A small masked image model, trained from scratch: batches of 256.
Rows from block 3 of the encoder of a small masked image model, named by matrix and row number. Rows with one number belong to one neuron. Each number is 500 + 25 x the weight over its row's rms, rounded and kept within 0 to 999. All counts start at 0. Numbers have three digits each.
After each neuron's rows are labels from the 100 images, of 14848, where the neuron reaches its highest value: "strongest on" is what is common among them. Only what is clearly more common there than usual is listed. The data: microscope photos of single blood and bone marrow cells. In brackets: how many of the 100.
# fc1: MLP up (encoder.blocks.3.mlp.fc1.weight, 768x192), inputs 0-191
# fc2: MLP down (encoder.blocks.3.mlp.fc2.weight, 192x768, transposed), outputs 0-191

fc1.628:495495460486488491525527480500517474508537531473486482487495512508520431457468475494502546486471500442495522525536473490503498533482478485512498553550456519475528522496507463531527505477489471506490522482494521504465514464489481516528494500511511504484551518478524513507467503522500465539449483526493484445463498456508459519440522534487513462500518522467523530489530467496459498514485484502499503510511544481560500465531539517537543523486528470494478513541525503513489497497528518500493480466471486499476508481527518502497476513523520490457512527550477507517513519514508484523
fc2.628:482507459491489508518459505492520508492511476473496480514500497507545495543562480473494486484493497506499478513494500550523465477490526490505478461505483533466476496513493514472509472459525530540515504528495442522499499538465493485535455516519536536531460484506491514483522491488518522523498522499513486504535533545469478503536488457475506484542511489507530437511536506508535520486467486489509511487510497519450505538506476502500476497526474523514463494501512508463496527469514527497501509500534515477493463555497532470521513413523544470478488468534514440534500477479512519499
strongest on: cell type: segmented neutrophil (47)

fc1.325:517476503502554546489530543491509500513489537435480476504475505521505519500537528518521522484516444491509469487460480517546481478486545471505485477494525478478463516509467487481496510489548487435501492533516493474467480538503516490506529470470522524516517507501496464456469458512502536515489467532463504533515490483487497470487487495488490492486545505466536502540551489516454513499539501497513469465528474475512513475491508476501517542533508467525463459493513494495494519507501488548502517503475517512476474472506483561506529545519541523478516489521480505507500525510498457463
fc2.325:483510529518461484552474511518515480550489502526474477529493471445468478474525483492485442523481512550502527522480494481504512515499503484554511519503465480490493518464500508484488466497479487492520539501464502509520473475513507531526491536503454527513457445501468494465494519540471448533518510505552473458487517522488494496517516457483462468497461539488496513510550498487511525517465516507467524508559531476500504495509523488481520505494522510474519458464479514506519503490502535493477499525509490518455495540515542511495461477484474518553521515540524501469509541495515500500
strongest on: cell type: plasma cell (41)

fc1.136:496548486496491489506563521489489505494478477553447510545518530484504520513515510480522485486489482522478505495493521475501520463500520494569497525476514530510492526473510492469482512497579532470473495485502520492538532487519513480464475474482531489503533488521482462480500502494524478476499524545455538492449554462502464482509483497503491510520537453489562490480482554499541520509490446499520524438488454514507534489498493527512509500492474491498491485489537520523454480496514483472450508506514506489486490499522495521463522510471474506460493499490498488524481493503492546484
fc2.136:504513495476514521518474490524544516484480525533500497515502478507503511527501492476509458472481514533482492522524530517500504477482530520547510513505481468507453500484528499518526472477510500487537477486546553510488497514542458467484463476509524516448510493537503486514527534499525457485506515495517536484527576480484492477532475498490493513521482438500524505487487473457541477497490462503493494488419495516512478472526459504506549474472449524550499496522507550475499481543482500470476503504458549503500522506518482492488513530507506540509507492466505478464478487498456475516
strongest on: cell type: erythroblast (46)

fc1.371:509479509473499516518476498462504459560504525487526496453480541482543468503519519509484510552480511499555456538490519469519503518472482491495500485466548531521504498509505513471497502517486528506538471496478519457478508483536460503502482505458544506487444468543536487505502497477499505517550495509490484476531538504476469453467531521482505464484505494525496507520482526535486481445519485478493507502535485519496525492478534445503501512506492488489474512503456505515502470527567490488527515509531492506498556468489501449504445530490481491488491496498493523531513458503473532519
fc2.371:522550499502491465499482511538547492475540502488511496551483458525495460534476477532517529461513477521491478506463491528497516504529500487506492464527539490495559473501468510529473525505463474499508505520505489529472464499509500506501509486509512500467510516489504533455539512543475530503493516490525528505496468484507440504503474501502469529464518515537473492469517516475529473490471477507523458509477485556472501487426476545512476490532507464519512483503473534485513504447521525499520489494458538545488483483473493523489486490508542508500529554507473472513500474517504468546
strongest on: cell type: segmented neutrophil (58); smear: peripheral blood (49)

fc1.290:476474494482507533452459459498485503497487485506505498500505529515491508481500498510511465523499505490497471480485544461503545491523518453499486462531489464511476517491524513526555499509535494486512525449510463474488518498540513490521501479513532473568472489509510481495530495532503517440423523450482491520477509478460484460486501513507504491500554513556479492474527484505534486510505475549570504512507490491498474497474512544510552478473517492491529519504474516500483494524532500480509511506505552509445511478464519527477511473500522506492532501481496448520511526537505499509
fc2.290:529496518482482443514494500525513486486501441489502511536489476530471509507484506538474494522507473486518522491503526512500481479487533504486565541492509506514499487482504491507526552508512493534509523495455489533540482451519527511514465526494504516460464466518463514439468521506500495497548485538505491523470495462506504478524505526542458448481501487452537503528508487524517522481510541479495498499505476485509497464519500487490526512491487503524462455523577467511508489531440532480482465519467494499540515546512517469477501500493472465483519481521504497523459495496488548489
strongest on: cell type: artefact (27)

fc1.620:468455470506463538485500526488490481532483460484497474504517485503528502485473531483512496499474516490489516508546499484469486528508502510489480523516512507514538476491472501526525557460492510556521536514503480489460518511484520518495460515464510538449503554491529538480471499487521544497464509524492479482510513503519496471544523464490484466493512532497522494545484497492511510479510478526519526478485560480552487506460499506499485511498447535491482470566482477465461516495506553499475473489526509489504478459500518490523477537479437509470495464534500531508505480485535464504
fc2.620:515487485505534531473498509435470486513476505497475500506488441504479540527508522522507511536454508519488474526491533497505482521475490532500532439548522494482476496520506492488487504525547494501482494515493503523502503513524496509449459473504525491511501546527466454553531524493523508536490502509566494520505504521479515466469466541501469486503508523524540483502523510510521552479505528484484498500538556497460474478515505520503481479461471478476512542496448517508513475505476499492465511521481479483519531490490535465521541487475508478490497462508474486448511499464502507438
strongest on: smear: peripheral blood (38)

fc1.97:489479511471476493498509489507550511492496494474500505517498480526510520478491472446535495502539523462489505493545499487463503476486477481496473515509485491475524528511479509530529561476490510507520501520505502527477553503515495529495465515496449490490505569524497515557477502514499487531523465476472479490491498490521489444462508504471469464480506511450490531572488472524506539494495520497475527464511533536526464481478486525503510520524511457483451459518476536483509515528520521527449509478466468492507521488525500501519489512474496556502487517557507476479467529477529473513
fc2.97:445502443498476558494505467549444468474490554491538531517491485447538476503489491473545488520471508528508450529536494537548533471493513517502485528499485512459495458499533471534500506495535478462486467526494452509510491477512470489494519487497522523494525509501472491455532508484524474528509492488519519481526509521499454543482481498462461482477475503494481489475523511470509537526512549501488461468510502488478480518520529523558491486518460477475533504519494482514506501506500498505517501528502484520533487492493498479494471457509537520496525503515517542519514520480512531466
strongest on: cell type: segmented neutrophil (50)

fc1.398:510529511517475500507495520500512477515481508436531450533430505516500517538505485460515479457466453506515508477510521479537517468503460467479512488473440525483491499508547513511507483484529485481533518542501514532466497485512498506511468462501467500496497520541438472527524524509480514516520536464520465490530513506472471498461498509500512495525515517512523469492537498540502504483508493470527517514532493489493464486472494501488495523487511437513496549488504523522486534488510508471528489512517457465464469492495535534514516498501520471556483475486529472526499487548523551524
fc2.398:459479514497464500531537438471511508483467516570489528511548443543535485520483536510479523479495486500507498570542467563523464484506483518477485484478512503527465476495506517472502534464479518497482496525515481529501501563519503490488566481460492498488492466498531511543508469535512506481516520514490515513475457490520518507513478527496494529500488506485479510546509512499517482482490487524470498533491501480496538480515503533463523453490450509474502495536481519500493546476455523486526466484484507456531509476494480482500509502484498496475483496513459493482513478513510535520
strongest on: cell type: segmented neutrophil (52)

fc1.577:501505488495492536502484530489501505500526468480465517508490490497528509482506470532429473472464531520497518554542465479503481470485524472490465507515528531503472515484502508457518524505486483551495479489514468480464505500479524518437512491530576538487489459491494487502482522450502509510522501552509538529482478488498524504563504499482458490548509475503506472530487516505469489531516502463480521505505475503454500461498513514502486539470522477473482475477518464494513484483548469467502531521516517528509507490498510526488522521508554538497511543499510479521515491530480467446
fc2.577:516521459475541465520476507507523500520478510529470519462503480494456457484515506519557507530497541519492510505500552504529525502465491473492523473490512501495484541463519492566504465524482508488497504492489500558472481519500497520542493471521530522499512492534497503540483523484466475474478518514479483483496530513506469539484525473500476524484498478491513540500507512523481507522525478502487498496542531519488507528496478467458532488457509486445512444521458505511500469501491496505516447546474500498445458504510484528487491504515467492542518513540475476460466495440524533531
strongest on: cell type: plasma cell (28)

fc1.73:509489494472472521522479467527496467499503470486495473532502484513488484474525519534491459537476444520513487520503484503571509488496511493465471424500501556540487519526525510509520523495481474492481494496549541487502493550527492500467478466517482497525488495502524481475490471468493480484531517480499481524503495519470496532525518447495509500481491494473518475506433462543489522545489526477521530525503531493522468500538493480502508502535501495554519442505474510491549471469516518497476530487517508512475478512533504483537522520501487534515518450520459507476514506545467486484
fc2.73:484504473499495522490496512460521517493499517530529529510501520489502470507497473487523542467545523503460521499529517474475511528506542506506494507525484473488462516446502500528521473519502511505518524512492498492473469503503516524521499477503556449460553547486455502541491498491541529464502443530484508468492436469516515493498504500521481472510500486501477566497536502477488557507520464519437446483465479501532499480517497502496477460483499514468482489509492493504465512480544511489502445515514488475506515515494487529487525515495506457521508519472562523472520500456499497539
strongest on: cell type: erythroblast (32)

fc1.600:480516492508526473514509530508489505469501500516513551463495484471527501491528472503487521472506543484549501479505490478471470513558503502447497533510507516498510516470469563475490529448480584503540514452512532501493464520504509483491506464476472512479474474499492511511481500476488514544489535468522522482512479495453505517495472481529515522499530523490507475491510499501543517462493472530519495519502508554545486505487479549514431519513509535523453536504455501519471483483467481476531495495480480468471507470512500503525513495503500500501554488522510439490515474517499502512
fc2.600:483482517469482508495514489462543455477499500511485487522499480500563475493485511456538504539526463505485507452494538525493466496489494468531504517528500489519494476544533476482487498492508496468502525476482485509453528485531514518510464495521472494512525527498527518523461513549482503487495528527500537528509492472555502529479521515448485475470453484499487522490504530457486556493476512506471519500482478477533495468464522482485552520503478543474571457484459512472496532485490496518493483537515516477514497499532499498463471528546521514486523498546520531466473508489487497528
strongest on: cell type: segmented neutrophil (43)

fc1.705:513446510507526459501508512563472522512472504499501503460503520494559495508505429462465502494489486550507482477507474505500558457525524526510518491488453541507473500475500445502527489504500484479466485481484561483474511472503518497488462497491511533458495517492519504462497504534485494453478515466512527487488511490482470510513476528514495533516521511503484502501507535509490534450538470512504507469520500491491489464530495546490511520467475488546509475470500493497495517505514461485493518475538570500499503500491509537545495503547520573507502536482476483513480480492529513496
fc2.705:480472527493508487486483442483546536516475537515504508489500492493511499525478550476497488484528520500500493473455514551476494502492550497482495498495506491497495540486556542514491518527511505482479488528541483476543528489509516528509525509531476529513511520518515511512492491451515516529495480499514476482516476487532513532464503484491512462533469488486505489491542552486475491519505475434451509497485527481509479509472482475489484508481548475481459522483486515516507515505492531493509410513522438496454468514497510489481515486534439504546552508526500505516479496480471462521
strongest on: cell type: artefact (26)

fc1.8:477480494497517500485478524482507492499493525523460543444505454484470496472502484461529473469507518523521496554522479514526479550521480518487497536520483491493501486537501537526504528480547496491469517470456470523509531510508467489467524496563519486517502485461538540527491447494521478546536505502533504493515506490512472518464481505470518488494477569510507458508526545479476508452471532518496471522510491467536491479502521480488530508482514531503498509492466485509541510504476472510485487503503522472520467513462481451487476521508498525510537474435499473531499531522495487524
fc2.8:507467500476511563481498536445504519474494521509521484530497496537518503495514477497499498522499546503530494544508427506526518475429559499507517504492513540479481467478507466515490491487533501501504524506504502468496508486516490502497473501444537446482527506543494516506497522498511495460523488444490512490498491503506472513500507533453482490523513545492538512518471501495549496498487516521466521453505494482476534489506518513528460521535515487514485492534548511502534508496521450518456498486462485524477501476519533534519537445520512495479462485515488467505460515464488473465
strongest on: cell type: segmented neutrophil (45)

fc1.719:443485525490512519445476496494492499524504510495485487462493595525523447504522491498485511499511485509524511506493506471488526449530497478522520483521513565518512535508515492468549479547472478509449471490527495491500520477523515466491469514541504499493464526502479539505482477522511489484481481444547486445477476498517468527528492530500500506473514492488499500557477552522507466483512473533541502534485518498483475518507497474523492516492511514495525496534490497522502529501489493486507526504490507505497516483482473522514494469472473538456521555503439480482513454536519495491
fc2.719:525507503532507477504548506525496546526523531490503505465516537475444499499514504498498503508538504498500489518526479570507513517508490513530501529507464459520478489477529474479493469472492539515510496495537480464470499483490508485489555500493543522515504519488500466473485490483500466512474465474489471508488522468500529522482480539504544507460487491483452481454540496511502555480484466481460504472479479473514499465509500482524514474538470543497503552537508495518521444530495507499502442478472489487518481543489560479528511513519477499486534464473518551500500528474504525468
strongest on: smear: peripheral blood (61); cell type: myeloblast (25)

fc1.533:518488503511495492478536515502506524517510509478454469490486453472484472506502490510519504542499485527539470466525480495471486510493492512486477497529539551492482512467527477470503460515489504495533495497530515466456514462485499495544523485504513562536439468522515487504525499541512493495592510511495514523516508465534494476479507490461484467549535483489486475472489528514520486476508532466491508487483487545471523511522514570479546574471480469510472502497494510501477514489485501494510508480495518490479547456459547495499519491489528488502487468511502492536498475524474480496
fc2.533:473488466456477492514472525527507528508488573498543504493482488537500496482509518482470485525495472503481503527512506469519475515527497487528468503420521481502501476500497548522469499489500520476492533526461471541526492495520505485525472469498460508502448483462498509498486534515513504511481489491534525459476508564461507513477480526493486455478503543500521520588571523484509479488513527537461483509537499510504467500464512503477506465528469517500509516499492496517462500462528509495505468472507529503502524501481488501467527508517499545491515524475480505478477533484543492501
strongest on: smear: peripheral blood (35)