Weights of a small masked image model.
Model: 64-pixel images, encoder norm layernorm, decoder layers 3.
Training: muon at rate 0.0038, 7100 steps, batches of 256.
Data: trained on microscope photos of single blood and bone marrow cells, 194171 training examples, 9.4 epochs.
Rows from block 11 of the encoder of a small masked image model, named by matrix and row number. Rows with one number belong to one neuron. Each number is 128 + 32 x the weight over its row's rms, rounded and kept within 0 to 255. All counts start at 0. Numbers have three digits each.
After each neuron's rows are labels from the 100 images, of 14848, where the neuron reaches its highest value: "responds to" is what is common among them; "colour at peak" is the nearest of a few named colours to the mean colour under the peak. Only what is clearly more common there than usual is listed. The data: microscope photos of single blood and bone marrow cells. In brackets: how many of the 100, against the usual share in percent.
# fc1: MLP up (encoder.blocks.11.mlp.fc1.weight, 768x192), inputs 0-191
# fc2: MLP down (encoder.blocks.11.mlp.fc2.weight, 192x768, transposed), outputs 0-191

fc1.562:113150120102133067146159121126173129091183115125109125176115095115139174124142138132149100082147097161140140151126111129104181211154085094176155127137096107103123110112153080160118084124077156133164174167109071095140153109133098121181140166077196100134092117091108129094096133137114129120148097145112143144132107114176124111071156132155084049124094175133112201095223134091204108140129122159112125127103057174144118120089172133144142114068053124110101202136070177178158154122114160118169129108105130159151157146081124141126131132120160106097033122139128123127162188133148137127
fc2.562:083111142167055168160170120098153098180092133130129157071133134148089114145142131131104076122174093143081157140138138115106106075127129182145166108167142148127135157061097121126178100122063124158127090031117136166168139164122118138089077122096099171132059111147137109104126115111147118122083146138128101117178161163137123155156194088122091107128171058075079079071093094145158134125161129083169152154120187113144179094115130167148148112169095175138137204140122120157143089187053121167075106132117136135144130131097133152155145127114176163118139131181118150091104097177189127133
responds to: cell type: segmented neutrophil (98 vs 20)
colour at peak: purple (69 vs 21.5)

fc1.525:130111131074108177148075164149088091152147089128096095133072124145152095108143089133132144113147136173092151160118126144177122112142129167113112129159112154197083098103082153088140132170154152146173109070159118106099134085159148130129161099175123137167099101106136143137108112090105189121141126098133112116162155077158155178151154116095130174115179122048064094123157061088143126197173177154100135120123095124142093094126099149179138125091130099144073203127146120145182108117126148115094150122114178081206068077112091087143166128079098110129183160152206103102156165140122076157
fc2.525:148150107164076138215128182102113138130102156122117134149067128159180116117122113127026133094188175124105125185170128138144108110094132133148130125117150131141137141071097140077081168171124150095125118120120074150121183100159101141170135152162138112129128129107108097096083090135126113165131126155138104091133135066132104162168095111135124088106145087039115088090195125144160127142134085145081196068092159092164128162111142174135136172128149168135064160051133135152148118180133138126155166216113104131133093108120110073127161128140092149087133127114157039139139137130157167179
responds to: cell type: plasma cell (29 vs 3.6)
colour at peak: blue (56 vs 8.6)

fc1.542:143055110143132093143070157100126158075105119117158076199134113104063102142139105139119158107132093147189082148101144142114134102147107072084149106116115083135135122110188164148135126178139117140137094114212120176114073149140161146161118117140139134103191126103117173113154136120017145106166129100122183109165128113137164152145138125109117224155074152190159116085094198118073166117147067144183156095106103028192134123139126107119124135127150124101123096138136132110131116130110134135099141148155180113141113153081137142079091132170158085112146127148123102088130137122175122188
fc2.542:125178144140143173138166110128110096152175110143121137028115121118190145110097137121112084112105153115097145113181131082158137175085116176176097160125092205122117139116118125121135152108105136129123176159091166090123114115125100135128148097085105113137074107142077113166064125143210112190119135137132088179086171132123114067104107144145147077102205155076111131151138016128188133146096215126096112104134147156053090132129142136135131145141156138155128141144132094149092125117160107144129047106151060130122137108122100130181173128141095131121095130101137140160112136149063111069
responds to: cell type: artefact (25 vs 9.8)
colour at peak: blue (27 vs 8.6)

fc1.731:108056127153071088155123169153146103141074125135131061243148108152193121118118144118124134143205126127110058147163125127132133078122144128128128112134105136121134183148142109119116080083104139109102164088140113164111108120091140162101158124000121142132151113096117136160166124158221154141164104139125107162153153125117129107150158122123147120140121034125119165129159129132155111156145118167110095128112133224054142087112128153113168152120159148145130120131110127099116127129065134081235071101140119154161124158128141091126119140114133104113094134114124122155098130192141133154
fc2.731:163180142123204131104156105116119154107144155106108205034106123109104155120127098127112150090067151141142206107104116157128135148129122102164102153095123120138137042104097152132115180152193095142127099185136126103157182155140085075120101130252160126149073118143121123124089084154034126091090143125130150116120140111115132146118134151145140152082159199122133077151091166138099126109133138083126141121154118057180124150191101108142126111156090146130151114110112145137153141156172160144056189139139103090116156083165131122141146125166097125122140124146133112127163112045112109093
responds to: cell type: segmented neutrophil (97 vs 20); smear: peripheral blood (87 vs 16.2)
colour at peak: purple (88 vs 21.5)

fc1.24:142133093154084170164107133152074142173142162114192130162053129110116100077157067100187105120136127117149070099092134118186121107177083125124131133120097151151112184129086118125163101090144147083158107159171128133180147129140190145119147167091107166170136189086133114151156178153201142136088135151107112105107061068169137127043130121125127116121152182112151137151139085128079101159086155152146147126124083143112141092126137097145182064082128104143116131154162118077139156139090063110129139113178146125142096113119121151075102123043090142141127124181102141118154183154132104205
fc2.24:066100150164113112061139088134108088161125146148120100144134128136138077137137108133043120127114155119103160098156114148129086163146138151131186118140150170104144115145133160085143162099144175096133181171134058084141145139117058125093086100166071099091105150077164121126125164140094054137092115169122114143144170163127134152187131124147099197158117057045105133109097141159168142120125133094108063089175163155117111136150177147129155112203187138135217156173151077158177124124154156145100087099144138089122139129135140139127056134124162127130148129094090124125068133164129165088
responds to: smear: peripheral blood (56 vs 16.2); cell type: segmented neutrophil (51 vs 20)
colour at peak: pink (57 vs 24.2)

fc1.226:114099148110107025124117140129124103140144110134065111178106137116128145104134138118099130111100131135071102142147135134080098134149141117137164143129127119142133119153255142100166070133108133136112136147153152201128099134114125140130118149067133124156140130117153106138157153141136119024172112109110075140154131119148146109124106141132146171134089090144091132098170162097129128118137090133139171124127152255064110113138131100135087157135054155133097123119128112106122104118120162132108122117131128137142103114109119131137139143173166119116146132144087110139087135152154128153
fc2.226:116141083133151207145175109132106127116130158131200149078159127141146102141139100126161161128153113141200173121123125118180149115103111121133076136102142157112119113085000122161085190114169109114130142106101105048129158149146138107099159101193139137142112123134092166151074094164129164211102153157135177117101145149116095130123155121122111076092195144101178123160057115137110128101129190125098080143130105000182131112145132140133180088114186143133149136131099137131150152157136081145130115145121119100119150104140121104127116122113120104074103123103164124121149142103089109129
responds to: cell type: segmented neutrophil (54 vs 20); smear: peripheral blood (43 vs 16.2)
colour at peak: purple (74 vs 21.5)

fc1.240:107094122091112114128189130099127107192115167143144168138136103127110102117122061124088100182148164127112188143116182113093159201111132183147154084110088131105120122086063118143109093130112141093118100066120109096156134128118087181141173171142154081104078083133148156120105156126134172140105113099149134143142102148107101158144131107151122117172144159116189092119181131024132114158211113111106090099144200137171194172128124170084148136141086156122095169099132117089146123128123168111133112086132113123107120189096169036137142123149147178103178148128128158127121086191093125068
fc2.240:121184154203187165149128144137133096105130121146058107120157129123127104125144130133154186119078123127092063095176123078152126143134137145171139154122144156142119117129207137082098102093201121142131177147105105186125114157162057088115105110126142140107182160100117060156076139112094092060099110155135182111136123135137144123153131154129116137087138115159078095110075158142110133126075191137091203122131079156094146116069147211133112096075183126108166088145090168131153150177130139127161122121139146181133076094159107101128102124083159182070106129097149116117089122134080144173
responds to: smear: peripheral blood (45 vs 16.2)
colour at peak: pink (50 vs 24.2)

fc1.4:110145095164138122148096193131135133069111076134140177255177114126146086137127154161120164111197088107104188123083132151130127104115141123115103144154128082117120133176000139051127117152115144152099136140184144179137093122163147132138120120099148121146145127121108166135141083150184114104199104114135141112150126129105150103139115146111129198194121112130135134168116125093124139129143119151099091122130169096157142108120105137071089127173151122161109116149111101095125095147133151125026078093150168115136147119074118113114115134133117131108154138142172156148160150088093118094
fc2.4:161127156125145095104163055142121132185128180119119079000053124126127159143123131118142070149074177138178074140185134098155142130106109113166136104113136146132129156098255166178151151093169118109121117137095099089132172136114130117141139151157100126090125086137146114110148169152056179159078173123128114123101130139120092155111129083147140065081169154127108134102134115175152121112137123107158147104119091144130114140126187082158168152116107162074155124120122164169142120073147100133200082165146135102126095129153117176146109127166114121099095126130107116102137131174156109135
responds to: cell type: erythroblast (36 vs 14.3)
colour at peak: blue (56 vs 8.6)

fc1.292:112102138108116118157112077150092163066099158149124065164148168088117078085160126160154110131066098102112122086137126144099082134180215186066140136141156162135056126110116100114158163112119173153177126143130153139089111108112147123105161117152176134121095098111089196153211125148167114137096111147089120096078158119180153176147167179079108144118135164138138110164105151115146170155162113102121163118097069134054167166097134143115121122073125158110110114110107059143130123082162140158188158145088123116137167115166174081141158056139160139162162121094081172117136105125113108073
fc2.292:115138131151108160184148171124176110140118099158154141118185134114109082128149136132162112174165087139124101165108125122111148156127082099161142109158076183091166177102147119139081125145030157125129156122166192230134145169106113167167126137135134081124120168132171138107068173061084122107121168115146126071145140181131170124125086131108093124112140181111203153190093135152135140117089149115092089162136135127133047132130096114138072144114091104107074172139071131138152132121129131134097065138146097136145116139170098103141134127155023131123066131088123120109156117062098137152
responds to: cell type: segmented neutrophil (54 vs 20)
colour at peak: purple (43 vs 21.5)

fc1.634:120134129174164154113141092062114064160113185105143170064134111162173129095124152125142122132142126102168140155124101149110117092093125142148084122079077118094157095115113197107125113049137122132124127116134195088131159172125060163133133172146168132102142125174134141112124121146153157140125148113123133111075155210107069139081069174105127151083088124144120170174152173159062181085147122118215144137112187121154166152093102175120160140172163120110150138111121116173094094131136144152137119118108082107163110130116170160123120131074053140152115050065136158069143118075145133153
fc2.634:140163127095135113185081085149159172119084094167160173149111129149153125114107155127055102148171152126110117171158132122183124096128134134102186139136165138178112129161076115165096178163126119147132123123134088150194142153184144143119098161093094091110077105088123127153093113080119153115179144198133168141148115090126197082100134122183161118060153068074120105077051105159168124157150164172123138115146183105135108126197142141152108140116075138139082062153187081147143119087105106122137084114102145100129126105110116147157087130169111103073064130098106106150051156158140136135
responds to: cell type: artefact (37 vs 9.8)
colour at peak: purple (90 vs 21.5)

fc1.629:128206140091164113113140093102091142127175129161147184100101142096063131092149123142093136122065090117109182112104143121096124139133157139126124133111128127107116062115135137105160180149116114138126129130119161166169114123141119062134099157249145117149118120164185109120110161087111101093064119141095172117134116104145103155118077128144104131122090255074154090123143137140198152108101152108149138159129189193123084134105100083147112131141120121104141122087127128131130135138171097164000193160130132115096108086161109140146127123105137134141147119161116168124109120083129114100
fc2.629:094048091139093156092107130155132104123129127093128086148151128137166125127119142127161120162170167114164092153138119098164124153134122118138165126167168180153096182162103129149103060107082140130121137107094110094052132133131163204136142117017082135069168159076090136125109106157162149186171109138131087128111117165127145124118138143145119100146168017170112187130112110094047125115122088184092117115134085106138136120117164182123108114076146118129068140174162110158105138116107143116221144138141158161141135152074130131105139130110149106158095127093124098115136137211144169168
responds to: cell type: artefact (27 vs 9.8)
colour at peak: purple (71 vs 21.5)

fc1.272:143150132142089163147102154142105112060117107140108156204167140140158081116133143123134145125195116118111100152093133128136128147124121139089073147139115138124157111128019097144152122128155127142091111065141121169156098126112168126170122133140173112107149112114132160140130087139170170026070122103128141131158133113105098156118114132064125062147078005106136151130122125156239134112133112152117111127120125255164126118136074136131107135139176134155123142159124120162134132132114085111204060095120137145129119140132142143125100123108135109118127148121170143146127120101141129156
fc2.272:122121140090169075098137102109140139175119148116175075058063126103133168129136120129098111137093134114171123119193129120115117126117123106167162115118133122133102142139226151078096166117117097087126153225130140103111152163144081147115128139115083148145124124157092115147148174093054091220188148164135122162119119112131183106127128134170111183131183251150123109163139112117040121127115145135143132094140127011093099131141167111115141145114090116079128092076113155103130119142162181137068109145163127121136148085130121126110129127175118166136107127156085106122141130159128131101
responds to: cell type: plasma cell (32 vs 3.6)
colour at peak: blue (77 vs 8.6)

fc1.370:155124115175142188143118100132136173144224090091117139020130091120115095138097161150188146112084131117105081155097151139125121099097125110114155120178115136118082113127089126118102175162148100122130061195154185093111093083151123076116156111151117132093160127113136194096120138127072165096160132149111076130102066160112111099153131144113134153114134148133154209135066136141119156109119128073135137168105090023145153178144116150156096152107078145102148149093168149113149087151134111156139139207126140134136158106092130160106051142169137142110180139161131163123158173086096109143
fc2.370:138156118095121079131161207144140089135090157154119107235131121127102128088145126126109103121165138099147144096179142100128103164174120123125111095127119093160183136123186126132194121118122150187121181072101107163156106129134183121159102154142163136137136086126151054138165114112160125129161137078147185097136129134117147161126099117165121159160132125143122099115168101135186122135148129173125090086165178179171142083140106107098146107193154106193115060143083152126146125049157106105101000083137128115151105151098170128163206131112082134097098126137134111133091124132155161130
responds to: cell type: erythroblast (32 vs 14.3)
colour at peak: pink (51 vs 24.2)

fc1.481:133188143082159166082143100122141144125181118131130095043102149118086154109128114150088121107081105115113075121170137116140133149105145124137155165109143165107121116151255129101171154153098111130143090092140172155106104137131120114115100147176084127143207127141140128102118172103076114141145141123088114133136123127140111139104101129160128165090130196132132083146119157082150124112100134158154144163156182104139099135098153126144110151141067141113105120093149127120120140105161084147000241110090110106119125097100108159135143130125134155139108124160104161124125136144097121107
fc2.481:099054092170099112183115157145065103132134135121139171185198128122143077134128128126183132163142141121140197130055117137089121119161124113163134094145135132167107153119004124195082101114119128143127167160112083102114151107160159166132138102103152150105106149093157127128096109139190154156104096140118140125123118184128142145159151141134117078168118064120136195100140082139102124121130118094078092112106082148118159109168116129142139077060161095157128138176140116146138122144103167098255076146133120158133138127134126092128096126106169073142152129086143104124097107106137153160
responds to: cell type: artefact (53 vs 9.8)
colour at peak: purple (86 vs 21.5)